python train.py --embedding_dim=128 --widths=[64, 128, 256] --max_precond_dim=1024 --one_sided=false
Rows from block 2 of a small image embedding model, named by matrix and row number. Rows with one number belong to one neuron. Each number is 128 + 24 x the weight over its row's rms, rounded and kept within 0 to 255. All counts start at 0.
After each neuron's rows are labels from the 100 images, of 14848, where the neuron reaches its highest value: "top examples" is what is common among them. Only what is clearly more common there than usual is listed. The data: photos of arthropod specimens (BIOSCAN-5M).
# fc1: MLP up (model.blocks.2.mlp.fc1.weight, 256x64), inputs 0-31
# fc2: MLP down (model.blocks.2.mlp.fc2.weight, 64x256, transposed), outputs 0-31

fc1.153 [131  83 158 162 148 129 129 155 134  99 128 104 165 122 127 102 128 144 132 115  23 177 128 119 128 142 148  96 161 138 131 102]
fc2.153 [104  96  84 144 130 130 128 122 135 141  86 118 176 124 172 102 103 116 132 105  57 136 125 117 140 128 191 113 117 157 122  89]
top examples: order Diptera

fc1.79 [153 126 107 147 119 103 154 161 135 118 126 170 130 115 125 118 126 150 119 148 145 130 122 121 120 125 132 154 102 110 111 154]
fc2.79 [177 100  73 102 133 117 183 128 124 120 113 174 131  96 135 171 120 127 122  82 130 142 136 144 146  80 137 103 131 106 118 163]
top examples: order Hymenoptera

fc1.217 [155 157 133 146 122 123 151 108 143 107  82 136 117 114 143 129 140 178 120 112  47 126 138 106 187 135 128 137 208 128  99 166]
fc2.217 [195 137 144 207 153 122 142 103 133 156 111  81 147 123 142 139 147 107  90 106 107 127 123 135 133 140 121 140 209 114 130 131]
top examples: order Diptera

fc1.116 [ 57 173 126 154 128 144 134 130 124 142 108 163 143 143 125 122 132 105 117 142 129 116 136 147 135 106 116 175 134 132 140 115]
fc2.116 [109 158  94 164 131 118  94 160 137 155 126 139 154 102 127 113 125 129 145 126 152 111 143 140 121 126 132 145 133 129 156 117]
top examples: order Coleoptera

fc1.207 [108 130 128 126 120 131 137 147 131 145 130  92 125 117 108  92 154  82 152 121  61  96 139 140 167 146  97  87 113 125 124  90]
fc2.207 [110 134 134 136 146 127 131 124 190 139 115 141 139 104  90 114 129 126 123 195 142 130 118 118  78 113 161 130 142 130 103  90]
top examples: order Coleoptera

fc1.76 [121 123 120 133 135 160  96 121 132 139 148 119 118 160 129 177 120 133 160 179 130 161 143 125 116 124 107 128 215 107 130  98]
fc2.76 [129  99 100 104 144 111 195 127 145 170 126 137 179 148 133 121 124 117 130 130 154 126 124 141 129 123 160  95  86 164 129 140]
top examples: order Coleoptera

fc1.163 [101 124 128 140  95 128 130 151 133 122 127 122 128 132 132 177 102 128 127 128 116 118 118 188 109 121 125  90 132 100 153 126]
fc2.163 [141 117 125 204 176 128 114 106 154 131 107 120 132 116 108 121 131 145 124 125 179 129 125  92 133 132 146 100 181 136 134 119]
top examples: order Coleoptera

fc1.160 [131  86 130 127 131 131 123 131 125 152 135 149  96 110 112 179 126 108  94 106 105 126 136 135 116  98 120 108 118 128 139 128]
fc2.160 [129 188 141 121 132 132 131 133 122 129 125 139 134 139 132  93 105 129 186 131 131 112 123  95 160 158 142 131 126 126 132 152]
top examples: order Coleoptera

fc1.97 [164 180 156 102 113 128 108 117 152 135 169 128 111 118 112 131  79 215 134 125 129 135 119 120 125 131 129  91 163 129 120 154]
fc2.97 [124 100 128 110 134 134 127 114 123 128  72 114 138  98 158 130 121 118 129  68 135 121 136 174 105 133 127 133 123  94 116  96]
top examples: order Coleoptera

fc1.181 [124 131 122 112 129  91 169 117 119 103 142  92  89 141 128 120 120 105 123 135  99 118  80  96 119 172 133  64  87 108  86 134]
fc2.181 [161 140 117 118 124 129  69 155 184 140 151 154 131 120 138 143 111 128 129 124 128 134 158 110 128  86 127 134 119  88 130 150]
top examples: order Coleoptera

fc1.66 [159 110 125 192 133 123 124 164  84 141 155 122 171 131 116 138 132  86 134 145 148 147 150 125 116 124 137 142 141  86 143 119]
fc2.66 [127 135 111 195 112 122 155 187 112  84 105 114 116 144 146 132 128 128 127 144 115 176 127  93 167 132 156 133 129  73 131 171]
top examples: order Hemiptera; family Cicadellidae

fc1.128 [104 143 119  79 111 150 122 160 129 159 117 114 143 124 136 164  86 127 119 119 148 144  77 150 106  98 130 106  92 105 136  90]
fc2.128 [105 138 158 126  79 107 141 182 123 121 132 133 128 131 123 162 106  97 130 146  96 128 128 115  76 131 119 148 186 132 141 120]
top examples: order Lepidoptera

fc1.103 [125 134 149 124 128  93 126 105 128  80 152 113 118 129 143 113 114  69 115 128 127  88 142 110 138 124 128 148 128 184 121 158]
fc2.103 [145 127 127 155 131 141  77 131 187 145 113  86 118 137 114 141 125 137 200 130  38 126  93 141 130 132 130 145 127 114 127 112]
top examples: order Diptera

fc1.252 [140  67 117 119 131 109 123 134 107 163  89 114 128 118  97 128 131 152 104 128 123 123 128 146 119 146 123 134 184 149  98 128]
fc2.252 [127 150 139 101 127 153  73 122 146 103 128 188 131 128 104 114 157 123 128 111  75 159 137 130 188 119  97 117 114 186 132 138]
top examples: order Hemiptera

fc1.224 [129 130 134 117 115 135 147 130 166 128 109 104 142 102 121 121 127 134 130 130 196 170 163  78 111 124 125 101  91  95 184 120]
fc2.224 [192 104 128 133 121 150 135 108 117 137 132 137 166 131 160 138 159 157 102  80 127 129 121 133 120 138 144 165 120 114 141 128]
top examples: order Diptera

fc1.232 [127 128 120 184 139 129  88  75 129 133 180 137 109 172 134 131 112 104 129  92 174 121 130 129 122 129 125  97 132 127 167 110]
fc2.232 [125 150 121 165 118 138 174 126 119 153 128 141 144 118 112 153 127 136 126 110 129 127  94 124 152 148 127 125 137 142 110  87]
top examples: order Coleoptera

fc1.205 [132 149 132 166 141 151  97 141 116 116  89 116 201 133  96 124 144 106 114 115  84 107 163 185 140  95 150 135 181 136  97 157]
fc2.205 [122 127 174 120  88 128 132 131 124 109 157 159 129 115 126 148 118 127 128 143 142 145  81 102  90 161 107 125 121 141 164  96]
top examples: order Diptera

fc1.149 [137 126 132 124  89 152 117 122 128 169 106 124 138 141 139 120 122 149 151 119 124 128 134 146 126 138 139 133 117 107 121  39]
fc2.149 [127 119 133 140 110 107 137 103 111  89 168  88 130  97  99  60 123  99 140 125 105 140 156 187 108 134 151 151 131 135 149 119]
top examples: order Coleoptera; order Lepidoptera

fc1.218 [119 126 116 135 131 129 125  96  86  69 103 120 145 126 128 124 137  81 122 132 138 118 128 111 151 116 148 209 147 196 142 153]
fc2.218 [121 135 120 167 141 128 105  93 148 154 131 134 128 103 135 136 116 142 138 117  97 111 126 163 113 125 119  23 141  85 160 115]
top examples: order Diptera

fc1.95 [122 160 108 127 156 157 117 115 128 121 125 121 112 127 127 141 128 147 108  87 135 140 136 128 123 128 112 121 125 151  65 166]
fc2.95 [ 94 119 121 130 137  67 126 120 117 125 105 167  85 129 124 150  82 134 108 123  97 127 114 128 128 118 113 167 116  92 112 145]
top examples: order Hemiptera; family Cicadellidae

fc1.78 [169 119 128 125 119 131 156  98  92  44  44 129 124 148 161 131 128 117 137 195 131 132 135 114 147 116 116 116 113 138 103 148]
fc2.78 [164 110 132 103  91 157 160 129 104  69  73 131 146 125 189  89 165 129 120 160 127 148 159 107 140 133 130 118 100 135 143 165]
top examples: order Coleoptera

fc1.161 [172 117 106 103 135 126 129 140 119 142 156 129 119 109 128  91 116 147 121 159 122 156 133  66 127 172 113 121 102  95 119 133]
fc2.161 [109 118 107 128 126 128  72 117 148 160 136 122 117  64 138 111 103 152 148 112 130 153  97 130 116 124  96 116 173 122 119 127]
top examples: order Diptera

fc1.94 [128 128 157  80 131  91 144 191 125 129 134 128 114 136 153 124  84  93 126 127 128  98 130 127 133 121 149 115 137 112 119 126]
fc2.94 [116  81  84 120 187 144 123 144 157 103 142 121 113  92 117 176 138 129 116 129 126 183 128 130 111 122 125 138 117 102  97 127]
top examples: order Hymenoptera

fc1.85 [136 131 183  95 126 102 161 143 121 125 140 114 121 126 132 124  96  64 127 140 123 127 138 123 151 124 152 171 137 176 119 141]
fc2.85 [110  83  94 121 155 150 110 122 128 136 147 126 108 104 137 132 127 159 127 149 149 158 110 139 112 136 148 143 120 125  73 148]
top examples: order Hymenoptera

fc1.77 [150 145 151 124 130  96 109 128 129 132 128 101  89 142 162 134 100 129 127 134 142 121 166 124 163 158 128 122 148 128 105 122]
fc2.77 [124  62  67 139 145 101 138 130 155 119  89 156 144  97 149 102 113 132 139 149 115 142 121 130 127 125 125 135 112 157 124 134]
top examples: order Coleoptera

fc1.119 [ 90 166 156  94 155  95 177 135 135 137 133 162 161 132 113 117 138 143 123 153 124 126  98 162 138  96 121 131 125 163 127 112]
fc2.119 [170 117 132  96  85 139 176 132 113 123 166  93 129 136  87 153 127 167 144 164 130 127 126 127  97 126 126 119 127 132 147 145]
top examples: order Coleoptera

fc1.46 [118 120 111 133 139 113  61 127 156 140 113 119 118 125 125 131 120 167  96 146 114 128 153 115 111 132 162 120  75 127  95 124]
fc2.46 [ 87  89 135 133 118 166  94 180 142 128 139 123 141  97 130 137 150 126 158 181 134 118 150 130 129 140 117 146 139 130 127  91]
top examples: order Diptera

fc1.93 [121 175  93 187 108 113 133  83 134  97 143  88 127 112 126 104 188 114 134 113 120  74 128 160 158 109 125 120 123 144 130 147]
fc2.93 [131  98 158 104 102 109 107 160 126 144 129 156 117 126  93 151 102 119 108 124 109 140 145 105 111  49 112 131 139 162 122 110]
top examples: order Diptera

fc1.170 [138 163 144 106 187 126  81 142 159  92 144 139 124 121 127 157 119 126 148 130 120  92 147 132  96 137  92 157 113 130 114 102]
fc2.170 [ 96 130 118 151  74 152 141 111  92 163 130 140 123 133 121 133  95 150 126 117 164 128 124 128 147 122 154  97 102 120 134 124]
top examples: order Hymenoptera

fc1.34 [128 121 143 128 126 125 129 175 116 165 119 128 129  95 112 103 120 115 123 160  83 104 126 124 149 129 109 107 125 201 105 100]
fc2.34 [115 127 133 128 113 144 120 131 126 139 147 151 105 102 150  95 111 142 166 131 128 113  99 116 112 175 138 139  52 189 112 137]
top examples: order Coleoptera

fc1.5 [212 101  65 128 130 130  91 103  93 132 148 124 143 149 126 127 154 120 138 134 128 131 118 153  98 166 156 122 112 123 170 104]
fc2.5 [156 116 103  56 137 112 128 118  96 151  83 164 158 155 132 128 129 142 127 120 103 115 108 134 144 123 127 126  79 144 120 170]
top examples: order Coleoptera

fc1.184 [125 111 125 154 111 108 139 111  91 127 121 138 116 145 149  90 145  64 189 126 130  87 101 132 150 133 112 140 160 138 162 116]
fc2.184 [114  87 131 178  97 183 119 165 179 132 161 140 128 113 117 151 134 112 146 177 132 120 171 175 128  98  99 144 152 143 128  82]
top examples: order Diptera

fc1.59 [133 153 131 112 140 133 167 127 126 136 127 130 152 133 125 125 124 202 131 130 117 128  98 133  91 106 137 129  89 124 105 159]
fc2.59 [149 104 128 152 119 126 115 129 154 179 125  89 117 113 128 111 113 102 176 119  68 116 163 128 179 160 125  91 182 121 138 132]
top examples: order Coleoptera

fc1.35 [147  56  70 140 126 123 129 120 135 149 123 152 141 155 126 140 146 108 101 123 132  99 142 135 131 126 125 128  97 174 107 129]
fc2.35 [ 93  97  49 146 129 129  97 152 116 127 117 144 131 125 137 135 123  81  91 134 143  84 141 127 101 132 128 127 114 177 133 149]
top examples: order Coleoptera

fc1.169 [100 131 138 103 103 125 121 140 120 117 149 117 138 136 113 143 130 111 127 128 139 127 137 128 138  66 122 128 104 173 127 128]
fc2.169 [128 146 160 152 157 151 120 129 136 134 123 128 132 144 126  95 150 117 123 143  97 146 123 123 124 127 126 139  91 125 120 124]
top examples: order Diptera

fc1.174 [123 155 136 127 140 133 126 150 111 155 122 130 109  83 128 126 128 131  97 125 105 167 134 134 164 120 118 189 118 103  97 137]
fc2.174 [164 127 128  97 103 133 121 136  91 158 149 126 112 103 101 148 112 186 112 125 112 130 124 121 137 141 120 158 140 119  72 169]
top examples: order Hymenoptera

fc1.56 [ 98 136 137 122 123 142 142 127 113  83  94 134 162  99 133 120 115 136 126 109  83 130  95 111 174 129 133 146 117 211 139 136]
fc2.56 [163 161 147 114 108 123 172 133  89 101 115 136 158 117 118 142 124 108 129 125  90 129 135 134 154  95 128 117  79 171 136 162]
top examples: order Coleoptera

fc1.2 [ 74 129 127 150 135 128 134  99 128 182 128 169 111 132 132 115 132 174 142 113 143 158 152 140 117 121 113 159 156  97 107  66]
fc2.2 [ 91  64 146 118 110 128 168 127 129 109 140 137 145 153 129 127 134 130 119 138 126 129 100 126  59 125  83 140 141 188 145 118]
top examples: order Lepidoptera

fc1.241 [146 141 147 125 109 117 103  96 131 136 129 150 129 127 123 104 158 142 116 125 129 127 107 110 153 118 131 156 128 199 100 126]
fc2.241 [130 122 169 129 154 153 141 114  96  72 128 130 112 109 141 109  95 134 142 143 122 140 107 127 131  95 129 106 124 168 128 125]
top examples: order Coleoptera

fc1.216 [136  90 155 112 137 142 137 171 139 151 177 127 110 151 103 144 117 127 115 130 125 129 132 123 132 126 161 169 131 125 137 123]
fc2.216 [129 103 134 103 150 144 136 138 134 131 175 129 117 160 113 121 122 126 144 120 135 161 146 142 126 133 162 184 129 142 132 127]
top examples: order Coleoptera

fc1.96 [159 145 128  85 120 131 136 109 121 174 103 118 105 142 131 172 163 100 124 126 191 131  81  58 130 136 120 142 103 121  98 117]
fc2.96 [103 113 131 162 118  65 153 128 112 123 117 106 136 114 118 136 129 148 147 133 103 119 154 155 121  74 170  98 116 156 221 101]
top examples: order Lepidoptera

fc1.135 [127 131 148 129 171 138 179 161 133 141 141  94 104 138  90 144 130 147 137 130 107 103 111 125 143  93 151 142 161 164 133 133]
fc2.135 [112 143  92 104  67 129 100 120 127 136 127 169 109 115 110  83 147 128 123 120 186 143 148 122 111 164 104 154 127  79 131 111]
top examples: order Hymenoptera

fc1.171 [118  91 117 115 124 118  94  98 106  89 125 123 102 162 126 121 119 125 107 117  86 122 132 149 137 116  91 135 132 141  86 136]
fc2.171 [ 78  82 127 132 143 125 141 182 152 128 159 165 129 182 123 105  67 162 131 137 164 137 128 127 119 127 128 134 138 124 108 113]
top examples: order Coleoptera

fc1.44 [111  94 110 119 119 113 129 131 125 113  88 129 132 109 140 146 128 133 120 159 132 130 130 171 135 147 119 148 112 159 133 133]
fc2.44 [184 106 143  91 124  70 113 137 164  99 129 132  68  89 121 157 127 129 128 117 125 127 147 127 139 134 145  96 132 144  71 140]
top examples: order Hymenoptera

fc1.102 [ 95 155 132 130 157 142 127 101 126 100 128  98 124 116 101 159 127 123 125 106 177 131 136 123 104  83  85 124 160 207 119  67]
fc2.102 [142 113 134 133 131 147 127 166 127 148 155 134 165 137 131  80 143 112 130 127  76 127 112 114 119 129 127 127 120  95 131 184]
top examples: order Diptera

fc1.88 [150 149 149  82 146 122 126 115 129 112 130 131 125 117 129 128 109 141  96 135 130 132 136 130 138  92 128 152 104 153 112 170]
fc2.88 [140 118 130 145 154  95 136 105 103 105 129 116 103 114 114 114 143 144  72 119 130 137 127  93 141 133 128 134 162 114 128 128]
top examples: order Hemiptera; family Cicadellidae

fc1.166 [174 135 126 130  85 111 135  88 141 122  47 129 132 133 120 121  73 162 124 164 146 109 130 119 132 130 146 146 106 130 111 116]
fc2.166 [156 112 128 123 112 135 160 112 122 113 150 158 130 125 164 130  97 141 122 139 139 153 130 102 130 125 145  93 132 138  57 148]
top examples: order Coleoptera

fc1.187 [128 138 140 118 128 133 131 129 105 148 129 142 126 170 142 103  86 147 116 130 166 117 128 141 128 136 127 184 140  72 132 117]
fc2.187 [123 107 142 144  84 124 128 142  98  84 125  84 206 142 161 124 160 128 131 129  92 129 119 128 108 132 133 138 155 152 179 162]
top examples: order Lepidoptera

fc1.86 [121 122  92 128 154 108 131 123 155  38 120 130 115 141  86 123 134  90 126 146 127 131 126 177 122  95  73 149 133 164 132 145]
fc2.86 [119 136 129 145 101 139 124 121 150 221 135 120 105 148 162 141 101 146 140 133 128 172 117 104 123 126 144 114 127 111 160 105]
top examples: order Diptera