config.yaml
image_size: 64
num_classes: 18
embedding_dim: 128
widths: [64, 128, 256]
am_softmax_margin: 0.3
shampoo_beta: 0.95
epochs: 18.6
Rows from block 12, named by matrix and row number. Rows with one number belong to one attention dimension. Each number is 128 + 24 x the weight over its row's rms, rounded and kept within 0 to 255. All counts start at 0. Numbers have three digits each. After the name is the row's rms in percent of the matrix's.
# q: attention query (model.blocks.12.attn.q.weight, 256x256), inputs 0-255
# k: attention key (model.blocks.12.attn.k.weight, 256x256), inputs 0-255
q.17 097:095166143119118143143128096142139085154127125157121131120128144154156112169142134120110124126146122096100105135114171119108104097201126140123146143136126154112124112108149161126150125132127123107100194115096124160157140071191138131135080104119086129169128120143103124135153157123107132121128123173116152116103122081141120177079153126120083139129140138129127102130096130143130076138157130122124130126139135123159093147121112090119116101143139143062146129074125118129135115157110130144157167102129118123109118122136121101139142114139087118120120115131104106116139119141123108102125186153202122105142124054161198135175121075096135127120099113134058164146137139113126114140128070094125144144119105132128139105136136131112146142145128110128132108128177145117128129147109140
q.18 089:168139134127139149125137185141147114056066084134187108114132178127129127121127152134081122104096091122129100125111159170142129129073106101131127123117152114152150168134132170127126127106128111116124137136078142126180147053161099107118166127125130113142124116131143181120123102132153121187134120145135137130134145088102197128179116118103140108095100122113125128119127111083093139116148148129120072109116132099097109116132136119103073113148130151103108092112160105124084132135123127124128081134109131066116125141136117113126108125119128129152112159093170133130131092133131095150134118155128117111099115140124128187135142093132080153146112073094124111122138114142097127134127150100123131124129126157129163108145133127134138109093090123119120124118151131124083114146122130
q.19 114:135144131117118092145127082164127147100110164112094100153134119154136142119094106125172138129153125129140147134113129114154114114153140152117128145130143129134111142126121159151118136101105120176160176150145110157116119119129156142105078156128087119128108125129148159124110119102134110169128162117144153122143111141124095176107108156230146111107083113117113153118117114117151153161159118151103178114125125124109123126122128136106128137113106121132148088118116143111166130119135076128144126142127172161140114130126128126111126096128136115133172176104136126113151135126175135128115112104143119095098132149093175113124165121137128132042097181157112104135153121130158130133126120108119176151164125130095144106117149124125136104176165150128113114111109095134129138243142108
q.20 095:117112131135095129097202141136111131098149056102105113102142162133178127115121130140164134084129163102117131129109123144160150122132148101143108135130123115145138149120121084132117142116106126131126135097143084134112107122127151074115172157205152133108115127144168091127126119136125127128125133102131160129145087128092110117123127128126146100118117135086131085158148153078128210153120128154134093117137138126131121130134133163095126069129128122109093076128118151129105147099125059167144181126128179107140143138134106154119151127134138091126159152134111119134135139151130126110137135120137103132091147143159127128128128073164140167130118081111145082121131127157079146113084125097143169147120172148131144136123125091131171111129089138158128121124129142121126143148157095
q.21 099:113084138109129168108131105101134200100121178095129105142146121122109124130133094122105123059132142084089115146164166127157110083126116171135124120127121116104134124124125163077123144118157161151120170119145124138068168129127131127130124116175124129170153126142143132137108136097085147103109125157128152102102101125160156148136158132120115101122155117096156141134097082144125134126135099130127093125125138124151103118133132149108117112131118139156127139090145187132099085101105114135152118123123107127160107105142139126115105113121123131152054106120110149144132146141116153132128204140118185157121127167143052116114118170100158143127169110148099129197130103130122124121142155118164119149121175139120138129162138126130115104094129105124119170160106135115124134108115147
q.22 104:108116139154092097128115126138092117132143110163171121110119161109151122101149129122114095153089111147115077079119101115127116110125128146133137136132127154103094087129145133132118109181126133132112164106129169137132136137150125103095104111131133172135108118148132130149111125104126128097094125153100117180129170123128204089139118124151157115143126139128128127162120143150152100141137098048075088108104083124109123131157140126120137110120102165127164130144128145135092138140151127142110207080123133124110115118108119127122108126127087121108115150122134140131126127158071102147128104141114125157198098108078111185130160129136166127137126096124146065145111126099141141118172122098144169081124129119140131129122102110161182133125090138117126102128136141138140111098086128
q.23 119:138112096112145105151154138136120121127125118132151079156124129126133127124118156169113177152134113135136146133098113125117141122130176088105113121170124126139093094119120113098140129149123131128189125128089145150117158111163097205155133099130140106130108136133130082150137115102108125139126159109107184079142121136125133129068173124151132136191136099130142117084118119080101126127101172127126042135138127126116146128070146160146071160101106121128099124145147122053099165128146144124130124071134128153116117160195131128118156116134110119145126146132148127139137140144124145085137128130135121158157128130126100155084105136134130108094126102143110127111123134160081176120120150143085127180121138097136135109123136133134165142156117110128151143099127111103128120158124135
q.24 092:150127134094114113152136164150123099109145115099126139164127168113152158091127127120085136166119084148142116072119129119119107132134153129100134126090134090167126182150171175100118131129123127113132152115127171122169174125134149094131099126130100172115120089119148128117129111113128122124098146129114116126145152107118175126141132125114124121167122126114186110129130118160138091046099127147135058114137098128112125113127136128115136080149120135101132135142120125160101110103141173170133106077127118152108122157119161109121145101141107094118110123128136130128121120148137161133093126159165117176132138111139130197143114215121137128170128112131126121151129122112128109136101119183129166127122108134115110115141137136115128080135212157143121127125121161122127160128089139
q.25 114:134105168095119120132107145126130113130132130147126140127150143128124097137122138117087138134107144127132079134128137126102061139110114105109135094133123123096113132116136116195110132157135143124098130115127174128125114128189118159115111127113140115128126072151113142142118128182127117134138130126110177159123087120146103171096117125125119107126112137130108129110132142139152128133104122110129112071090126114118133138104166099093155095179157071151111130145126127074082130119125131094113151150115086149167155124132072112099104166126108095087126090118102149166151170129124146139064118121135138134126166137130129151132110106095152129123115138109135140152130137129103105221156132145144150092088146143107153127109108112094065165140133186124169118135104138128106085123125126
q.26 084:121118128109128107082128148147128097161143107126129133187124097084141135142122134113119096097107111121144116095136108129183128141130127124135138112149168124149132124140131138087128159135120097126071136127127050116094124183128133105131142130137144140131092103131184116182149197126136119111126105136081119126178136105129129106116123127096134096106129118116127179129116139164135108138126130126128130152120157125143098082183089150113123134128109155152128182110128180117083170072079124124152177235126101106126137115115128126126138126127141139116163148133096128146137094123070137119133170124130130139094100135127128178115111116119124116115127110150135126103107140127155133148128079122136163150121134118158126118108091123124112146124105090128145117135128106105120128167129159
q.27 110:124120115108099123133122085130110128132124127128121150205108127112106152084097132068100134126082105110124110083153120119168107102122062097128115124117123090105095113120140109131050135120140147159122218112125142147150123141137132101121124138150132101168140101124119128127155129121121117096104115129128139112152065098140103130153154108130126123127135138138134135147143204082123124123175121102153101127204104125122147168134136128076127133122093122160101134154141076152075125095143127119145090128103139126149109105091097129116120133110139128108107130135150102142169091099112097123123133110140118116139118118163138101133145142116161129158094130139121080144124112143133124156146128114137114156138144111126073135129188123129120094135138113124150126108083144132130118129146091
q.28 104:114096129125139147092098146112101161143119117127145122128178118118155127147130114101130130125108111127138103128115083164130150118076133121124157120091127159114123092134125136126144100155101096144131127142122139132129122137146135145132135129094124139125183168116135163133118126144111127147130128121082135128183128156121150100104162139126140104137149171143149140122143168114119118105105181131099111108138127118115148109130145146171106150111140141120135122124152128134139135133139135133163106076139035128145127175126153150126191136124177115142124160128177113125076129118114121126138154145149126174131128102129060127109178130112136131142121140111149116159129141129078171126167160087101135135104113108134122130105124164119118137154134102126043075067085144078192136127123108
q.29 107:126130105105127098118133125118146097124125088117123128130123102172101123070101130110049146130125178082134122128098119136151136156133148111133128125126140120120097117136116095115161106116095112111121105121143129178085117127128148081151164109093130087131109142137143129138130153150127181123126134125151131107155099089127140095132178121125110101102131091110114112116129136142082120107123119128079138102125108098120134140129129120140136172160121135120101134130137152096136091116133135145134159121122139128194106120164128105165125096088119113112128164113116113099148134102120112127142076136098121119100135116123030154127142202159158097122131134124127143119128106147132128111116171094125088116126147201086131109134101181133127170146100156165135071144135116113160135125136128
k.17 101:095157115106141164123128128080127124117093144128128132148131129130139108138100123103112089120129128140087167129123166135100180141093117128145131132109177162112137168110134140110126155145080084121151162143119122137145134124103169140101116129136133137092122148157167126076111127115125163165129105118138098088117115136130129128151106154156123161116096143103055125070096144109128121167143130182151146126128185100130167132132122127183109162124103116156126153128192163082135125125181108097135126207129143148137117175098157137093123144131099093128135176132152099137120113104160100099121177080115112145117127136134159116129154163126089118124110103142119180130130139142111132139109137157128120136147121143149119117112112078149130141136120120149130106133130083128115148154135125
k.18 094:129119148126136062096123125118168163122125123088132136157179114118121128079161134116138125100124123140151124119129098145142142156128233133114106173152118130102108145121132131092143132083131128131167147187138127117144126146118119122134124151132131096133116126136099113151110145118121131163127129154108148112125125155117122172149147127100120144130119118152146107112137129130152112089090178076128109131130198133137111148125134118140131123134129125142167105102190128131113175115120095075147167143138131100125106103118122114125110128170148098109080127109110119137128130124083189132124071160142144134111106140116115164119140157123162120097138119124109069146103126127100147104134130137080126100110158080126127127126149105175111132135116152119179211149139116126127143115125104
k.19 104:125121157146121165118082137142133114117110099123090078108097104093137135135110091132140161053124105129131115121125130176079132123111131101151126112123144155097151113133131149137126111144082115142045150081151102125140099152180128136138154149129117166137129152156129138130174101132129131117172148155135097146159142085077128124113124128095134121127147099133099122104149148168132127135138119106120123134117175133126131127098067183154085125136127149109112128130128167106141121145112138133151154140099111136134151130112200147099128127088100098135116122149167165156133178117140127145118173187139102128113160123099146138128126102099109122127148125118096155126123124118099145135136096086132132135125112204105154135161129135101122139150127119127065100122150113147125132133119163
k.20 095:140124113175139123165141162142155084130127132067122089134143167129141128145092119110159117136088101095124131112144156139177159113141171102175091148022091138195128110124135151117119116152109090124130152123125129142159113142100104112164122117157136148131124123154134109123131157121127128098130103129129114130103139157071132126128128123128145136167130123095100152144126128120186143117126133131115127175136137171172077097116119123164168116133121138120125133116134136136176111122096097132144122160103181131147053137157133133118117132140122151201138155063128094140127143123129154122146119125121113161133130084149146190114135135125147115123156149144111136157139102127116143118128128131131106173128139130132156157133140114110153139121154122123124155108186126139129118134157129
k.21 102:118135136116069114065148154122129119123142097137131151119092128131134129162114121109124106076109110125128172138203168107139151136126129107131095115129155077117128087060132100128094133132147136095142100095123168147200160103131106140133125143114124139102123146118113139151139139121099101124107127151093106113134139077144108121123114157159117157141126094107095124176109104140103115104131161193114134112106165161127156107119093135169154145144151111135134128125130090128178113158138117112159122070137115158114147127075101143112108150132126130131130117109136146129142139069128127125127090104157111130129123124147172190130063144136132123108127127100133135117117142136118127134107112175127129118106119105128110182134114119125130160063112101132161162122122113153119139104145148
k.22 105:176139124126147134137127125072163129166119113174116121100164126128127126128153161125116126150112162130164118134098134148126128109075139135134147149074128109146136099111118120128171122143155133115134114123127127086146121122072131136161101117131131102142105182138149137121144126138127166168124135130205157144128095189112071107206125128131067116114141141137139117118185129127138137117093146148126115129154134131154101131141111110161149190129126108079138129153105059115097144139141125114085174122133137162131116127140121126130122122131078127142158139142152129127147175102118126113109143116140116169121105147147131189151137138131155179113131130088136116142173117154124129138116132147136130083136105101119145114128122144109187151140129073133145127102151125142113089088128128
k.23 110:128051112144151113128119132133134169108112129119123119121123129112099115150131154122119119127095110122118094128134173159102112129142134126140120127110166111123168144130129123139091114137120106097146183160137134113129042134183120146106147144081093145126135107133125134136107129094104163128134138154137150115142122135108132153131110113175132131115120125030132133156087162130120177131134102135118117127115109124134190133106092144112113072100127139109182134126168127125126083129107125100143122170100168124120113129105174120129105134095137182162075140142180092114135106102130116127158105163102135138156133116133128106077149127129116112129129129121161127100138150116097142114164134126125118137133114089145180197149143132133090097092114126105141130160132089138102138120135133
k.24 088:170124130109127129069122136148110127147132144152105156138111140147132114076155111105164110124113128168146132110144135124120091099101168084138116143136130101084116127109114136141131048119112121089141119150158105062084106183129134136181136165075150077119129151115132123153128134140150127138136128130156145136122117169091149121139117204164148091085089101131136139121139118133127159122133167126140123071096127125126118129112127122126121129163130129146127128126124127136160142128127112093129133141128089129155123126125107150134141122155078093111135129153128127123120132082125125105195128132128133128108128131104134116117151131161177094086129128132124135135182106153135125129121102122138103128188098143138157121174135100127149153147121127102123118081162072159105167074149099
k.25 105:121120141119139165128122128144160113092124106220171113085144095099116146123133148141077108148100163126159123118114117119120126133126132144134129100103128168115143159142150121128128131171179190131139132112127139105103129162126152096193115126049136150135124128140145152145141122127128194177141125147159119103137141115130146165125064132128102138128128127104131133158132139103120124133124170090131159146101129122152113111191131144140150114168139091125097154141167158077109118168115132117103115127180127106152111102148103155117145114136124129129152136111138095145115128122145151204136131148124164138134170146142154145070119115124108132128113136118114114121137124134133156103125093140079137128147126135138124114135096208140112120125128101125122128139128129126128075113113158
k.26 090:100164174205129168194100139148156127138131128142121074119077144133110103127098119118129117118129120065123133128142135167109127130105123144131159129125111120117140101124086131196124156102131133165140115144139100135148129123104096155066106117097193093155163134130155125077154135134122178116132122173134169111134169162164133198124105107109133170131129110147135129122109101093142114125100129127126151123136109144130126167107137141127127130118153079146133104090129131120133108131082123151125143098150132141146105152051129111116148109154138085140149129134128109126106083123131109130107113144161104119090149185126142136134147156134132162117113178156129135112089129148107081143087118099159117119126131135139133128129112115126139159103134126139142163129148122110144115152140130
k.27 103:121128080141158128118140108134168084128123128135137177163105096154154129126153144125075133099139106164140098114126161133117150129126098125143136137135196124129157134120130112096092123115128107098153127169123132158099135125085104114124160127139120108116093123122144126135136202121147132125147121167140083139123147128118132129133133133140136132122180130124136126147148148126112128107139128124133117149119142108129124121142142181163188137128132165101127138127128118118150131139134112152118137077149099125134106137147137079152123138138126166119132163141136173141088113142122137111138089143184146144135127152156131089150085175154116150120122080131085130109105136135149149100155140149079060145113119112135087140128084129129138238114051131151129104133116149153131141131138177
k.28 100:139158139126106128111145123127119120124124157128143105142108138111081120141180149149130148132125122142182136144105140116148095157125119108130106163114138158137131126094152096121108147133114132126194129191162176158095132122120132156134132133125125090141110129169106102133093094108145152137127176168116139139122072112119122141129073150114117100111099142118087130129093176125109111137125098134128137127133135135144151124131134140100145022069114107123133153122144116130127076114180078133156123144120109116139113116129113102147124132107121128164097148131152153127156107153116129116197141137134109063148134136122125125127150168158113115113145128123093134092108111125185077077115110090114118085134111117156132143154167156147138113149140124120152128087174149132131106131135138
k.29 100:125120129154127169138099149120125130110117137155141145125126143167067134128136172157119156119121117092124157123139124130121163157141146122134130128127139161112140112129117115120128121175137106129149130166131196130115089111142197136137131129120142161131121043137111051127128129129130092140128102154116109137082171153152130090108129122097108095152107137102140120122177103121129104137088130094125133137138160084138132147120131145091150120107129176130116143136143127129131177178126147127130124145128137140114084093123101142132100113100110128135109109190171145085127085125127140127109123127193124099135137152110092151168128127129196141136116145140172147145122133160128129179163119148151149078087128150102142160097142100111122113133127136141129188136142132118120125129083125